Rows from block 6 of the image encoder, named by matrix and row number. Each number is 500 + 50 x the weight over the matrix's rms, rounded and kept within 0 to 999. All counts start at 0. Numbers have three digits each.
# c30: last pointwise conv (encoder.blocks.6.c3.0.weight, 144x144x1x1), inputs 72-143
c30.0:484460515421470523491532576599532486443479492482499616447476488392519415500493505450455445538601508487487495449564460563535522480450492508461481465550546532539473546572473462578437450558437501559499514457481456355468
c30.1:426501502451539588501534498476517452539546488535503529489457557563443513485495555449441464464385433454516537517485513466402510550567506520471479568523469614441511497545498544507511487490479513467404507466491507516432
c30.2:518512465501487486480523558533580461555509515444646476536511512468554518552441508426436629487475424463507532570375560480403474707480439532413441500505434413460428630636506525575554563470482434537529558451469483417537
c30.3:531485481490508631585566425472442478453507475446471376468512463561421549434496505490510522472543468587517488484471602544487466444461519505543454508491463547485551625557534446541589409534430455436397599483522516554603
c30.4:501507436481498552493573515488539519569544578423472520548482555508516465517405549491427458444520526464485488498532495503523445437438527476461547516589481552530535463512398520480519569456465541471572519495523569370527
c30.5:516520502479565502516516547523542485506448578453481508557449522543451479534398521483497525526504451436388455504533537586466434540498496494557543536531618502443539447519538497407425548474445398464526575472511437471498
c30.6:412546543524477458467458516514453530464465533536507501539544548520495562440536494490452505397526442488525500511560497522498418484485504525544459566542585525484540395480507542480558444439491492408534482448505585476512
c30.7:519438543512449465427520530551519430566443517480533521610489499479471460606478511556511506494526470444446504462614505444447475521530460400510575473463499555621519542586496459400452527443509395567430466514456420583511
c30.8:521464462597516483530426440578547559506535586454508427441525509594451492426370517507559497425527466559488509487510454525540528408441463414514494448463527486573473462491453505496432572492493506503594525541502429489544
c30.9:539487542410593532427535394478492435540504459583472576446498527374578438571418543501515489454450502536542564458554536511412489431495509503628512484569502483461501518521553473443440531484504458529488473462556508612544
c30.10:435420496471492449441421437520473465480519427468497537436456561461554521616515510453501509549498397463467576603554523516469542468510473505466436459431514578466472515548428473501588527547405485485543455481540581573507
c30.11:468449481526620556532395399552534490475535551501511502536498585545385497531490538457454483489477516491422505452488509502437524531475524543584511500468420487539493600489550542543477543497501503503490494542436474516495
c30.12:504417448515535494539416527627532594431454583483489445438477581570502482529451567504455472584490494474507469438569651548465499508527519478562486518578404491567501550493559456498432471493501485534547500539560535383466
c30.13:453518519568565504484500505411525507495519491475487600437529486504465489445405502526535420531445525440565458515468531482485466582500517445480527444566532529398460526512489522487473477527435536467490557481485506511458
c30.14:557505519532441468482473427532432485520456495540478546439463458554523493604505490531474500469485523455484473635551475508560439592605518518584494612506487509490487538523659466444529443520526496487521483546513536510466
c30.15:513486503588485526457503507494433498526581559519478502469544443631510491456498442531576454489560494525446535469534484534532450435571538547441387481474551449457451474592569535438548442544475470502476482470668437557592
c30.16:544579471475448500507493576523450472410628483418476474529547482507470538433392404465535465514498531540535532477523453487512521485431507524487453570430606492494422524493587491531487552495552494438511491565380448562480
c30.17:528482509596544501427425497494470478476493434495459480496493508412559424506497511466570545468475543531484424493448419425504523532471498418518523480494478461533468560475506472545548503537530492458546494556644519536434
c30.18:515503518484468597472492605540467516553531607431535614535388549533432480488478521567523478483414523378437536501442477531507528474486507531459552543473547540465537496537430497519474497475531385519546566426528572489494
c30.19:558531563376445480572514548494496502471545533498520522524407458485517440473459472398501485428484461426439629467534545401512467504481540481496461606534530497550419490468486526499482513469463454436488487467477490432538
c30.20:436413472503425393553509507553588505561552460532617424465560439522540487514556574467491537516623386448471475480500547496573490518459458457472500442443509450528583510407414525527565436522438512562551507521466459513580
c30.21:534470515464456511455511565485453489511502464539442398494480547567420588557509547478402496507485502481540491473537537454477440499575496438567587462552504535452450397527410566511490418566487512503478509450592548589502
c30.22:440503448526513444505518533536460411456528342445517410531383493504463525513504450383539494504458428475485522550565465456475560525502458525482471543532433462457475524475429417437536435474467495459506468504584447550550
c30.23:549498489411495504503496585541483471524574517516509420455418474536494501520470525443516543483456467637486465475581509497475545498514419444561463536530574480489454490550493408580389534629440470549538451632520480585475
c30.24:432506519525541425505533502503510475518464471450449440494502453493426449411416552556542536563502486486568453451523476524498544451516525490474526507470512528550526503492509530475501542478477563447557535491475516505509
c30.25:467523550493429437503481462471534566535527487599469540475547506487569507468518382441456461442530501479470563557471429559557428545481516491511546397387467503505506511485508528531560512543500467540462569552474536503525
c30.26:442469568478511432576464465540518533505580576435447504477486596467530539516525421612577508507532463441504492500477480533443478553474475472539488460508502521466554472493535488568491543506481427618551534549525518545447
c30.27:469396492522449514615481449491572447458518535571512515463395527491442463515457483471470485503511470515489586506525482545526537520472507425490485494505402504471506516476511474538565439524522537537483500533544478474482
c30.28:453475444582483408546489482522551491466584512507479503493485531570539472536547504507468473440449505477505561587514494497454467495506522514385528485503522494535450580498509512480574599531558490446512548447539520485441
c30.29:497523456490477523478551454534424526612541623484506570580392500469488447604485611524476494507609516453428539493449434502577576595463510465512492492482455438493466479470401598538475509541551463586470459491518541497474
c30.30:502485513471466508494484478487420543448519524495492449514562491543498529589469514453593497547476480542451491544511538511532519464580453436547455471450487535561582454521539438435538474466463484593426523491493451510527
c30.31:431505429472447551497511616435417565631488454576422579459607524409590574455514442436488567488448505489514561505435493532490388464503509521474502472507534478472531520494451457476492433394522466480467526519457444417459
c30.32:490544568417565520484478383474453514470475436502486394600489527534425559463484513519524534520489503446512533420500534497498490591523468399567441524541461523519496474450476548487549559451478557517472465463520445514541
c30.33:581532523476445499526564475523417487524432531470533599502471515427392476503509613461549463518489579424624497489412541500514484536481469532530512468609553430408501531463431498607462491470432517481499473484551439525442
c30.34:460504575508560385495454563528444525484533545467498493512510544518495557569553520547564602521484496497444642488533517509452530518546499468479521478494510531521444499530431497541492415608419535556492485526458506503460
c30.35:511458470469510476489507481457525515528525432562524456506461498557432572413503502477482489480451454587421541351589439532495496470512502511527588455422450497504463606446452576547418551557544524519558574496522467558463
c30.36:569396500490488490408509508545497477471490510527437370460476523460479522559498499409524571479570519441473455451550509448544551617546536488485389566471515547488466517422491509477486477507504414466473493461498532572429
c30.37:467506517466483484527469568582530569503444485567532559498496431544508505483526500534446456504491461550436440573483503477505542489471525469468449561539488445445491475537461507537457547501463415452424505402449545437492
c30.38:442502445517501528561556532463544489465452484468567529564446539526448482502494583479560514451502537527474512604426475469503411559502464539538449498451404553479457525451457505425550532521492569461635463434426541502440
c30.39:587546566469491590497465469492486551526442485584541424552491568491472517530539574492495504543547477430514539447441523547536521457504556511495539527538505480494522512537533488550516596513513511497515569505526557561537
c30.40:385455575475467433425435442486463538572425495516420450471527484545471517492522478458522534536528524551554445539475517540541514486534452490458507525412574531461587538502501494490500494440530514566586539575536509512423
c30.41:449540502432498445516558468461462500548527467517493485439594581537591478503506425475568439541535454468402459519498480544494477529542463476479458465484454530510526497491508463498491465608465506444424532557540518500466
c30.42:454516489489575551577447534531602488472477545497557477514542452501531481503476449446613489557553481473550511461540502480526446562460519488445415462476532502492567529488461478450493544482458604538487462495546526523498
c30.43:517418528403434506452521514502543489509388543595500485413685530435562493452534449520461428596490421552565468532405574509576421555529577496577492496485526523511498551539482492593495460447533541597444522469496475535469
c30.44:453581502541487510461467549501488409513497452494493410443502524549440514530525495448550459515611450433583470552513544421570496463501467461536496523592539474521511440566484452523509386527405557510505492546519563500556
c30.45:479445551550465486553466475532490463543481451396564564496553478559484514528510493543408463443559489405469421484467509546507531490526518567561437519553478518597507490474493467495557462553471494542546469456561481503488
c30.46:514470495512520426390511682535413475454519503453480486460487529526476520491497473525476458523523527461486505468451466484525521575564506649487480433491470477389581489519476433433557521521498519478540480511519486492474
c30.47:620548438466509515491569457516540554423486535415532466516412461533469547477525605454446494530450515446449523601515555482511618594561506488497440511413566429492556418521512506489468480441521558514462486509464493524604
c30.48:541482475544436483529469592503600485521520476536479528542526441592414572437455509598564524528520417589549448418616527543482516515497473489466502511542543481494528489459548486443457534462569570543587518501638497441448
c30.49:478493507441579460509507589521475474524564495592456528333452496398448453415486550521493428559462497515541474452542423503481460576486515422603472494512506412532519601479474502551451474405432501565578556568482507608442
c30.50:474492490552458414543418525484421563527497477545582376609540528573440550484409500488580471482519502507485448529491481576502530550532510532543429476486453617511456523563433475522468538420480416473594423481526522375461
c30.51:482486540514544529576447496511453401564517439451513629576541467413524427418449518460574522408447573526628531579448527533588478517422471449483553459623578544614493441481460434459479435466458456518457496409562428566595
c30.52:491494455573558497591438449590509456433447501518472429440531551476485513506544514574547510533448589471521521439487548505487483460494487541530517456511519425517515506551503461501386477500561530455431515518555472509457
c30.53:588439501495518588481546540601594603477555397551525402437497489528457507394488509451543508549462460524399529541526505446544478532491519394473493421464453523554461481550407535485452566509479445448450473454562510482497
c30.54:471443432498454505461478510515526548448494491440435507496474531509481583494468469456506494528560562582517543500501443487527501365531557543543577544486534554495521481492493427490561575490512489573598502422518590427552
c30.55:431484501375520472516526531429465486510427471406556457421504477489469435477549509471389482480529534439585565532479470420417462547493529472622460517518495580593417482491474551559537551463481423535513532486504500476521
c30.56:457456591533543437392516461485509570530442554416437548468450502529488597544511516529495442437507509496459503521491434545524557432572441436486535476472501491454570519441617549541543469435604298518478514607448508580492
c30.57:538526501487547443450349458463541466367493446464518501429457497445573460458535487501540554538580485564455472571471518495567541458560557538532527488616477454514522524456495459547471488524298399483391563542593458411545
c30.58:501499518478580504521477536466441588520517419483386561494544478481517588468489604406612462573488482559477417589618466488464464508557452414492564522513410503454525513364447494563469486472419479463495484456549622438469
c30.59:575469444552478573506466485473567578473451476468555532406516525487402443467527495443602567539519527524531509430544453474422391531591581479548509435497538498507505506429553509533444492496514476439524504329563565489509
c30.60:668502539533526542643546669552464441484536495463430533510499556478500414638565440551418547471442493408531473513491580500455467539568438541403464511528554535458456531469466580495441490577405484487498413542552454416540
c30.61:476553497389452487579470466471486534391543509480511555408584490464465478514531517453537419511445456464369517494441435431482544419369445539517419554528419483554567548522532531525509482485489477537479504520504439490516
c30.62:545442628479573426564406483524497514478514493463392460487504511568453535507464443516518494476531409491534504503375577537580551525495499483479460498389547586529488577551545527554504557599522479460469504481467442490487
c30.63:463534510477583466420474470454472590520611568477457535582581542510482532448487579516490473503479512538478477563529491504446522559491482421508513543478552392475499481480478507441494636443393453574453449437452559466492
c30.64:432489603439513454560536479489443431503465540527472493489422522551585530577403538530450571539598488587597564512443465454502467382490431517442439449497429495429502493475640443550508452490405436513523437539485594554511
c30.65:435434443462528460634436465368497436543510438533482482503575512500527592542520519487511564510631385512544483466509520537638522418431594435520497470510521529433505383498499434534563429521511470490515501476589436502575
c30.66:558608465466593528505500401506470465554457398573519457468514527445462464476519485463538475404520424549468531440469497640515555521521565478489498473469475458492479555455468521432448507548469518576486411500504499495476
c30.67:408526471497515444452496473432531542516422523381545498524448489535587536484462536456523452483391503474547516431551487568493539507504436586561507464393462459450498535542541509487442443521454487464477517537522480526471
c30.68:563566555612518521493562464440464487468554482468434498505450580516430406505467421504448527590413538546460545519524423579446434444540450505440413560472545454368461425501602490534568507475443458483518419464568477442445
c30.69:443542540408503555466634461463541538407539488477425483534465515421513477533497444457584472499552507515613601647469547485509509616619524619579448507417445469465502491446488448491462546496403515544492589500471628452589
c30.70:529451464567572476526488515551509533436475441463439488529494411506483486483459558321470524464464450497448397461437574519531579462483532524462543536456478467396519471491465484331540526417526493533496514491542491536508
c30.71:475421501508428474467492412496566439555494479461570501489546438447520562500526561529429405398531500470530595444478541436573563492392455445535572478635536456476504396463375431496589487580535584442537579538498512533613
c30.72:535567428474491445449513439485580494555485466460578475397536528430508460476602508455530545537539497547481480479534567506477400459559502425502516523509407554431478524545457390483493479499464535519473506449436472472522
c30.73:518462470549473501502488516546616471509507496512428508598472509510486497515444468506547486494490439556514483503491571529529520457506470458464570523556523475441524485509529564497528488432545583514549469492561546456517
c30.74:520465524510538500437589457535392534500537502548447529343537438520508514463484432600534536435492430566530534445457489493531503415466461511508594508496529455611481506490516422515523520528413448476492445555487538517483
c30.75:457577512499522500372518435508524468505513402649483482521487459541501529557433493345580462426453445495520561419445466505540543517496514529549518548526489410493541563527510481542429574454536528486584567524550505535467
c30.76:552461543532512484528555470454478569431574434485425477492527422437505544435511485490512519460535448539563537568468512553580475486477493515537531493524529484477479535435435465508532404526465419421522545580530530497548
c30.77:481444489540477387532455395549457600500511490552515455400505460470533554455542458517506532520514473487497526535465555527449502651483581481579530601468448446358455571439526501368493617475456446441383513480399441483469
c30.78:578484589597502526475511483483422483470502485499507511497494472535483495520464504476564530479580465559454565534447438434521504517542416596465451524414438534423598482518473438396539459556452449514583492564531449468520
c30.79:463544505554523444532502494514461471490522475467522492604537470481501500518481387506522415622590609461503338435533512419441462530520419496504525460561542561500538475452537527447556491437461498534445436539513373490438
c30.80:559487498467573540520503501452483493454519493441475604445501498532570474424442509542474473576460500596542495486456515542506468508475459542496455534508465523423500504499478526490461505471536492505537440484506542422515
c30.81:532558457480516457556461477452453617516589469494478524551502487488462517473527463489559526477541543564582490513546419471498482522424467464480482519499474485419539488492471478513561503525504445512502472493527524448528
c30.82:516503513545517553466507559498617516511423492504457532504501473633520524542453463450519471450555488478546515494472459479423542538520500464465523537484533464402454463577555454458571485563514505486495548539519537423527
c30.83:492422340524488461472467470442506466557500581574388534481582455474449444481505449463561528483510516495523610455488555538527499565516458639546420431361503606460487545524441511476498538498435483573616600488553490461406
c30.84:534519579513517530427542543509440531504509480542547454448442420515595549597505500492480470480510461535627407601494537543534496554619454534523544491580490505405392523461467417490459465517522452541405527515459561401440
c30.85:496430477526514522465527433527498519401521448494548511450483493480568397596474538534512520466489569559450531489490537477522499423502524470504504473588476534442520508547576507463492454557498529546571469481538561520498
c30.86:484421605419515568471502563519433524529610486459536571475520458616471552462518550504531492519439449411493625536484499512448562496526525456477525500490520494469512528493514577456536537526520541501498494479500452522525
c30.87:542464451468489507486459491448518507536571474568464457477534528501567458439506475448526460454486515620499510499505515491620532487490481522480513457446539431500511477485494452514544484474483528538511431528535411561588
c30.88:421510455587515564451579458560549583475603485537455492455580494722530601478502507581426455519590590546480470463459489497464486422609458513421505498374558553536496449459584570522533512442524520473607542527510568468556
c30.89:407397525502499443514447521644449460468455484457478546516481538475494532539459541575512490520476569408524557501474561502475434596547420459562569476499585509532393351455616555411486492471480484626468485467458415462420
c30.90:465571392506475557544503379409568494467431508467547468471559483545508551571456473493483507426484522430468538535555550497530506509474473522577463518515556562536536497569567443521493518467497438574651454520539545544534
c30.91:476549545496485534508484479495505525566476526493488393475609406420533540560508526536516485429523511535497527533399510430511533429522571530552457481504419495450536550479559538493509517514455562541463487509521515483566
c30.92:474427480532456492498504441565497480481436558532493500569476500534532520539463490418540519614560484461503468443527533489511519471491556499548520431490475463492485387471510534510455553611502431557463514422515486530483
c30.93:464442386507435466557427521456485426519549471533513509629472442492552537589474542470537573539554487613515431418517484548474559613438506575519493428440515481466530528472464438545467453468453490558456523547572533515548
c30.94:495528436469570562456502376529563578512488486544510500549549478520541490482471461588605483457465515504481399500545551502466515499483538506561520560509413502513487491587538462486491590450498488427415418468449550510388
c30.95:595611524526590481487449530467520469495565499401572503438530510418506502493509537481484521488560464492489502382467582556508450471520533565608548580529525568468442536489445501471437452514579406481510472453531450447491
c30.96:551542446476541492581433604419517458377515459445472528418440537486598509492521433466391467495446561398544518531518421433430603478531532505480477465467556472486447442404494494569465451509561407496463524556548429543463
c30.97:551455537513543558469627436501603470502491373493539533522502473498531441457507479392583599474471399527485464435434518575498490507450457496632477472614500513445445508539478466431505515448495412529499556493537496468500
c30.98:494450459548389482512440577501507555448494533476544535576471514456486649457534525487473513499475446576434501558449432469426449495570572546478505594428496580529485505530522462511437484497546453547490477541494528530477
c30.99:483414402525517543505486458502408536427422420428423482530433490521447519501497404557440507618583433534504522507508523571476411463502490454509499444362488433356456447570565505489472430462590607489503505542397495552477
c30.100:506533547555428547441591405368509606470468521567472484463544498476429519454427435537486608550433574406479531478475531517527515428597555495426519548486508533464377452533574461593471499529573545477411513428496422537599
c30.101:547497514553470597449482529563497556628514461486468532467574498428567437486534567516459528563509496433472470481508485541464488504536407470515473529524440562503469526505519564587456568513480470552555492461473472494425
c30.102:567514585474517505413459585561539543432451521388493536441418543492511471445457451484553520447448452520559604574547528499538503534491598457574519538506574431494524477458538562547456528414596519539592368438505500581496
c30.103:542467502592561501538519503490545474524580536421581532514603455472544488518452445502478542588513494551556497519495551499587544523611532495513460547505518572481471482540504465519529540433479538502555474513494401505548
c30.104:469449479520575428526451525408430499547539692549454573466461506438572459577528518418493448573493442454508509505581546601511429424541554504497513447432524458529475480529514465564524443527506451499577425410544479459475
c30.105:498457429522378456437540553608488509581590464520489525495483515440536515421564501537463525544473502485552500452500482518490471430541408471540498491480464551535511498452525478479606603502492510551501471466464451382537
c30.106:538446518552504423417497451478482457545493427417565467462526486471525489528518577466499474515482480502557420541433480507529484421538465539536502461513471471461481421493472505482507432557463564519483479505392510397495
c30.107:489536517561456510538562445532581516556521440520534482584510567508595493535487444516500560531429520453489481484416547475498479521443418451495518437469481509444543488454553508608497540513476553537618576582552463440480
c30.108:436524481547451470518567492483527534463479559491581540458520563483537470450561529527467525460517532489533481452524523538541546464424465478578470545516504520538521522478536512490549554522539535585420468496488536507477
c30.109:506593625438447596513525518556519569425529614541537527474515523447530519441570520515513545508446497521470517515507519488463523422468453477594592597478506519420494631542414533481496459476532526493436590437476518488512
c30.110:435448449511543559527485506526520461512495385601550469495513477478511512523406540397535407379493488483453519498484544497531453515482489451482505481438432444480534535534479477476529508536486449532557490526526463535467
c30.111:519515486490461497487517460564590467513521563463367464422533525466453495546522536544425483478480424432460466560529515488466533443491481553566548524454525586439522472395517496568523604500456535438482517522529517522499
c30.112:494443431543456524547596540530477520469408522541562493508473506495573611513565414513526426459610399543544521482511529584534575527412496472558488396439682403649476470422597495543534475548508460518508528518627487529501
c30.113:457478535554539404499548471463598524501468472444559538443493503438511467518456570458490481472518457385528455457545580531571613357498521532569585553514513600496561501455436453515503471424510526509461554492473475530453
c30.114:518588474490518478491638540590532521546447517535525513510537465593539541473498558474521450436464508486455469601489531507569510580469484628551448558529557524465535587587480449467468508405448431526477456470517508480553
c30.115:488558530477578466586405568565623485549499475510472568466532540436528393572482466560453532540435616481428423460551463404412464564542540567491533642556307487385494457498402484566306587456440539665466496414528520644578
c30.116:461477526501573538431519469494441479495566537572579493446530480523426458519542512487473525515485464494537496530534485472413503479416491468575495512505499496493531472482546480422408506615460521519511480485534504456526
c30.117:509569415457520496577467491526559476526618440496510487465592558476425474482506502531443418449415600508564400454577472558574629483487629517483505504415596489540392459386612456606511469484461549531611564518588520538581
c30.118:518547512552455525467536515557498529484494456485544548520490426500442486522390564483497383602517499487455451525436552462456520416502467465527499495454412546475416515408564530374440478509457397468470482510569513500508
c30.119:549577522478488422584542502505454600441385522573412436559446490490528470467466508558537547579392459475490474476520537605542626578477559477556391507451469429517490469509490482499496494497504492545527501455583590522550
c30.120:471541516539541516455535419563484475414492484526485477558528557462556518505500538509549514447516482562516450456530439480472440458514475549566503602497465525460411566414389478496432508551546469415544529456531582512484
c30.121:487503517523523466506487476663587430546548461566529466489468556520507525543524476457598439521462600488522518501494488543440590414489437574420514531462514583559566447488488489484468430421513548453527497561446528481511
c30.122:443481497513510463523535472525561523455590571482477400425401541552458522521472497497515507520522522453481457550489538505477614446425536512514436514529457556559502555480492446483576546470472575530485457495500512526509
c30.123:604518540540535531544611558463576551447535458464478413490547515454445473421395539465619416503492516542533447485475461527464493513512547481458504599501576500475535486487564489430603485587470429512549505549507422543491
c30.124:457465537533574437495482567480474502566486520439448558495485458499491368418404621572580436458572504510495482549536480585507588498528416579534452488590511518395464442512568521532529602424474578428640458527500527452522
c30.125:452537484537463497543557540518519549488440536565536518457542520508474490443495527544552552498444510525515446503462483501502473527513633534460526494390457516486537478479442455413494488520457531512529558551520483448538
c30.126:520455425478524521515526601506598452545512539473469490582362458463517441521485439472556522547511595545499516477474537407551553544577635537490463520450487497519604481483530492505412481555497452529491505448469511476502
c30.127:457473488436561504627557537482432568543416443480506513420469573373441557451492612592481484500569446480403379621543541491515550494534449408493533554442423528580546557498477500522535523472537541495517572415502558442611
c30.128:454462320460536586510482501456472436517540496493488490442503519514622458453398532505526467501539490441562500402560499489452455469502469427518497560521481563543380571430516447496417492395543500401442522413471424530392
c30.129:630476499423493549499555455491502570475490494518551479464516458482486553459411426465451537461578583475490496522526504565460406466561523461530472489459593516486403454545513567568543553557482528476484496378513481496512
c30.130:433466561514576525518495521509480484464467514475483496431460493558545580500582465536494435502543448489461561531561453538413477422551560506458449490477549490500465489514475486463420494514462529413525544561540475450546
c30.131:618513490436576391494533539523491536588473557511504490495581485475458589537505533496532555540560459536430484509541449480575421617556459410507557445526509454515546498563509525518577401548501508527575483500517446509491
c30.132:462517493429589480455488534411586510478482489475483491484466534462544502611513518605468513497580531540547477481541477504548449523516550536521557461490524558510540559521541465469510493499471381421449537600616493395456
c30.133:422540457459476520473416519550469393545550569519551511551542511533557334469551543547466539508523423427503459539400529518461474615586512487445584472618544493481555597504469424503531641545435574472485490528532515561539
c30.134:493427392423474592485452529510543502594464550531443476541470509485428375549484527522526374415464606529500393532582411450484521640569498503518528561500487505326531448498462421399499463486434597673553544517387542491514
c30.135:541488448458616469545496476604589411498507530499568450546441488451511474462429434545510491454466571614519457437520573419476509548516470556533530558410461530518573519458489563458646479458568398454525428507499515508526
c30.136:523511516494481464538526520506544542508534477437504472553558529449479545515515573435447535480411557485546509475464449533487451462395538601521496549542466550595507476432535490527457547528526621445530462445519501559491
c30.137:521521539462525571549438547560532479472480493488481500430569444493528480475418444497582458470471501575533565402495477655503471372471628479512571542487480542508424513507503460457523439506556535447547528544505481556478
c30.138:440391505463451482475499504498507494382421499493498471494566496408481530489438524503402563544520495550523462494579530559505439572520504583569523647471581568470519572490510419569535414493494494553473552576539495488557
c30.139:515438491456528593510454430545499383474448438528580512441542541541532541545553612479568470583492585526529542557554427513491528628508380546505575517477497448529420435516486573440427517543470464494517480444505508405539
c30.140:409614489481507519517514522539539474532508523615510490506438504496519423505572430423592398567443514462545477517551442533501515542535454512535539474452466490482461564521448459557448529473514532467500562491515485431492
c30.141:395659530573454662422522487497518425373397482490418461485492547382433599488532525489552363476445466508498435667511485499410455549479481413503503454429599443426480503547470494503469624479440464467532327480453541624451
c30.142:543466538553446560529479493595638484468498502609495569496496508459421570489530484478486455489508450555595448471460573505551578557491514440497413451467346437563575551539431529522466460491491617525531551472449517487563
c30.143:498474479442519540536438460496498543544385493396445417528518529553583556506538560499462494534587543474527565552491476470483572502556491502555527534550503498534493515511463534523598444408480490489440501444460523459572