From a checkpoint of a small contrastive image-text model: text encoder width 192, batches of 128.
Rows from block 7 of the image encoder of a small contrastive image-text model, named by matrix and row number. Each number is 200 + 40 x the weight over its row's rms, rounded and kept within 0 to 999. All counts start at 0. After the name is the row's rms in percent of the matrix's.
After each channel's rows are labels from the 100 images, of 14976, where the channel reaches its highest value: "patch colour" is the nearest of a few named colours to the mean colour under the peak. Only what is clearly more common there than usual is listed. The data: regions of photos with short descriptions (Visual Genome).
# c30: last pointwise conv (encoder.blocks.7.c3.0.weight, 144x144x1x1), inputs 0-71

c30.59,087,203,181,218,154,219,170,201,195,177,218,207,151,183,194,153,204,150,138,179,268,135,184,201,277,266,213,178,197,157,205,169,199,268,259,184,224,150,200,204,181,209,161,204,135,246,176,177,142,214,136,246,137,214,117,240,138,268,260,234,222,263,276,201,180,195,213,208,206,203,164,169,237
patch colour: black

c30.62,088,183,254,213,156,228,222,193,217,137,219,304,94,233,189,254,131,270,178,169,211,172,182,166,181,211,306,159,183,193,142,199,221,156,189,186,183,126,194,167,206,241,114,147,131,192,217,160,196,201,188,257,166,216,167,251,226,218,148,219,219,153,196,195,220,184,199,171,279,170,240,201,252
patch colour: grey

c30.17,109,204,211,214,188,191,131,139,206,188,223,166,149,176,181,216,182,164,173,268,172,209,189,187,186,237,181,243,226,196,232,225,196,196,208,197,82,111,240,210,212,151,193,235,186,156,187,202,216,177,153,187,196,170,117,260,286,205,197,147,188,197,74,294,188,178,298,223,199,205,193,230,187
patch colour: black

c30.70,108,247,147,245,194,196,236,236,275,285,182,229,231,191,239,214,189,170,230,270,182,170,267,227,186,204,264,221,275,215,151,196,239,189,250,221,149,190,215,164,237,235,211,281,209,208,151,198,223,211,212,225,138,205,104,183,191,180,253,182,145,232,183,256,278,185,228,199,145,105,218,276,253
patch colour: brown

c30.71,096,160,112,194,190,246,158,187,178,240,184,229,170,164,213,160,145,236,167,216,157,296,225,136,208,146,178,185,186,209,259,185,176,266,165,218,175,158,228,149,245,189,206,237,200,254,262,183,159,193,297,127,203,254,96,158,165,169,175,267,155,198,156,235,274,271,158,229,180,215,215,223,211
patch colour: black

c30.45,089,119,161,186,119,253,216,194,189,218,138,148,213,180,238,251,224,164,217,203,214,148,237,228,237,194,202,190,197,183,166,181,112,126,209,195,168,193,245,271,269,201,152,275,245,190,134,252,152,218,171,189,182,179,232,213,234,128,167,262,293,149,194,213,160,185,130,206,183,277,164,242,157
patch colour: black

c30.80,098,195,187,174,137,237,168,184,210,198,172,197,204,191,234,168,214,125,202,219,266,165,285,237,227,230,145,214,226,217,242,158,221,177,221,203,223,195,256,198,197,189,227,270,160,198,260,216,200,246,150,177,247,130,191,185,209,165,194,262,260,179,258,162,257,185,170,288,254,206,178,227,254
patch colour: black

c30.1,090,212,206,289,174,220,168,176,213,259,229,196,214,172,211,137,176,234,238,230,240,247,251,208,183,213,219,302,170,195,267,233,319,193,142,204,208,240,280,187,135,146,264,130,167,216,160,225,192,315,224,229,250,177,162,185,263,206,254,184,161,131,176,193,217,163,203,131,109,281,213,206,191
patch colour: black

c30.76,105,219,143,248,221,193,148,191,155,222,176,240,216,202,204,195,181,166,258,200,185,223,187,181,182,226,208,168,173,253,209,200,224,215,217,271,157,258,316,240,204,111,159,171,197,230,187,192,267,289,149,167,186,163,197,174,197,205,198,238,165,224,238,214,230,230,108,204,148,123,216,189,118
patch colour: brown

c30.74,101,211,188,187,179,151,244,193,224,188,224,164,255,201,184,211,211,207,236,234,217,161,164,179,183,272,148,163,246,219,184,189,234,139,218,255,158,127,200,189,181,161,213,254,232,267,233,224,238,223,204,229,257,204,266,191,183,234,151,180,181,188,215,206,165,236,193,158,179,116,205,222,157
patch colour: black

c30.23,112,237,225,130,158,161,115,196,264,223,212,293,270,184,219,186,188,199,199,250,206,110,191,211,211,213,220,156,164,169,186,129,225,156,196,195,144,230,147,186,273,217,173,111,201,166,196,183,140,168,253,199,139,223,244,203,173,181,245,258,228,225,134,222,152,122,225,222,207,242,163,189,152
patch colour: grey

c30.92,090,199,169,278,211,206,204,235,189,216,225,226,242,226,211,191,241,237,234,172,200,286,176,192,279,174,149,233,217,159,188,199,185,193,251,183,264,208,245,275,195,161,201,212,215,153,188,205,161,187,184,186,195,177,266,227,187,152,214,210,136,262,210,154,248,274,175,162,199,181,226,238,195
patch colour: brown

c30.50,109,190,247,251,166,221,276,235,157,215,243,193,234,170,192,198,190,175,134,187,209,147,188,170,167,218,152,204,222,170,168,279,200,174,153,200,180,185,193,187,263,253,293,137,193,178,118,190,195,162,252,194,210,196,248,227,234,164,193,221,218,256,165,220,234,216,233,155,143,122,149,184,152
patch colour: grey

c30.107,098,219,216,175,190,201,158,209,244,219,214,225,212,230,201,202,221,225,235,220,208,333,113,161,144,160,210,237,183,207,256,198,266,254,159,217,212,189,198,164,215,187,187,211,150,219,214,188,192,216,128,229,241,182,175,199,174,143,183,235,158,213,213,284,151,185,252,235,138,132,121,177,163
patch colour: black

c30.56,086,198,203,173,134,201,161,167,180,195,214,182,139,199,138,202,184,177,201,243,145,234,213,235,205,207,202,149,208,107,293,225,123,189,252,261,178,199,210,185,160,228,206,246,198,178,225,201,248,273,265,127,207,162,154,202,200,141,200,206,236,146,256,181,277,229,133,197,216,166,182,203,183
patch colour: black

c30.24,105,161,191,176,191,191,244,256,195,218,171,174,193,244,184,222,195,227,222,253,195,189,149,208,215,201,161,256,212,214,215,146,162,223,195,259,224,139,234,224,175,211,223,240,205,205,174,207,163,154,238,194,171,163,239,155,219,203,139,267,176,213,209,242,213,194,200,160,189,350,259,214,196
patch colour: white

c30.69,111,204,244,229,219,194,190,188,174,214,285,137,182,187,183,202,222,197,179,145,254,208,234,206,198,171,159,224,201,222,204,178,269,235,242,188,187,152,197,219,271,217,227,199,218,202,222,212,216,228,257,282,174,114,91,159,136,155,152,252,240,171,258,210,157,121,179,163,190,187,152,206,198
patch colour: black

c30.131,100,190,203,178,246,186,201,165,216,186,208,188,183,197,271,138,239,188,235,198,229,204,216,168,152,167,150,252,175,160,173,162,207,183,164,205,179,231,142,183,135,161,171,178,158,263,237,222,226,141,196,181,205,211,208,278,231,269,197,216,277,187,171,171,190,199,241,274,214,197,221,224,197
patch colour: grey

c30.106,093,213,201,246,171,182,185,230,265,168,208,283,185,237,189,238,238,187,163,228,148,247,175,180,171,145,223,181,202,174,186,212,145,147,164,204,211,143,193,250,275,229,160,171,205,176,158,183,247,177,228,194,201,162,218,207,224,132,223,249,179,240,298,196,182,203,283,238,122,120,193,219,223
patch colour: grey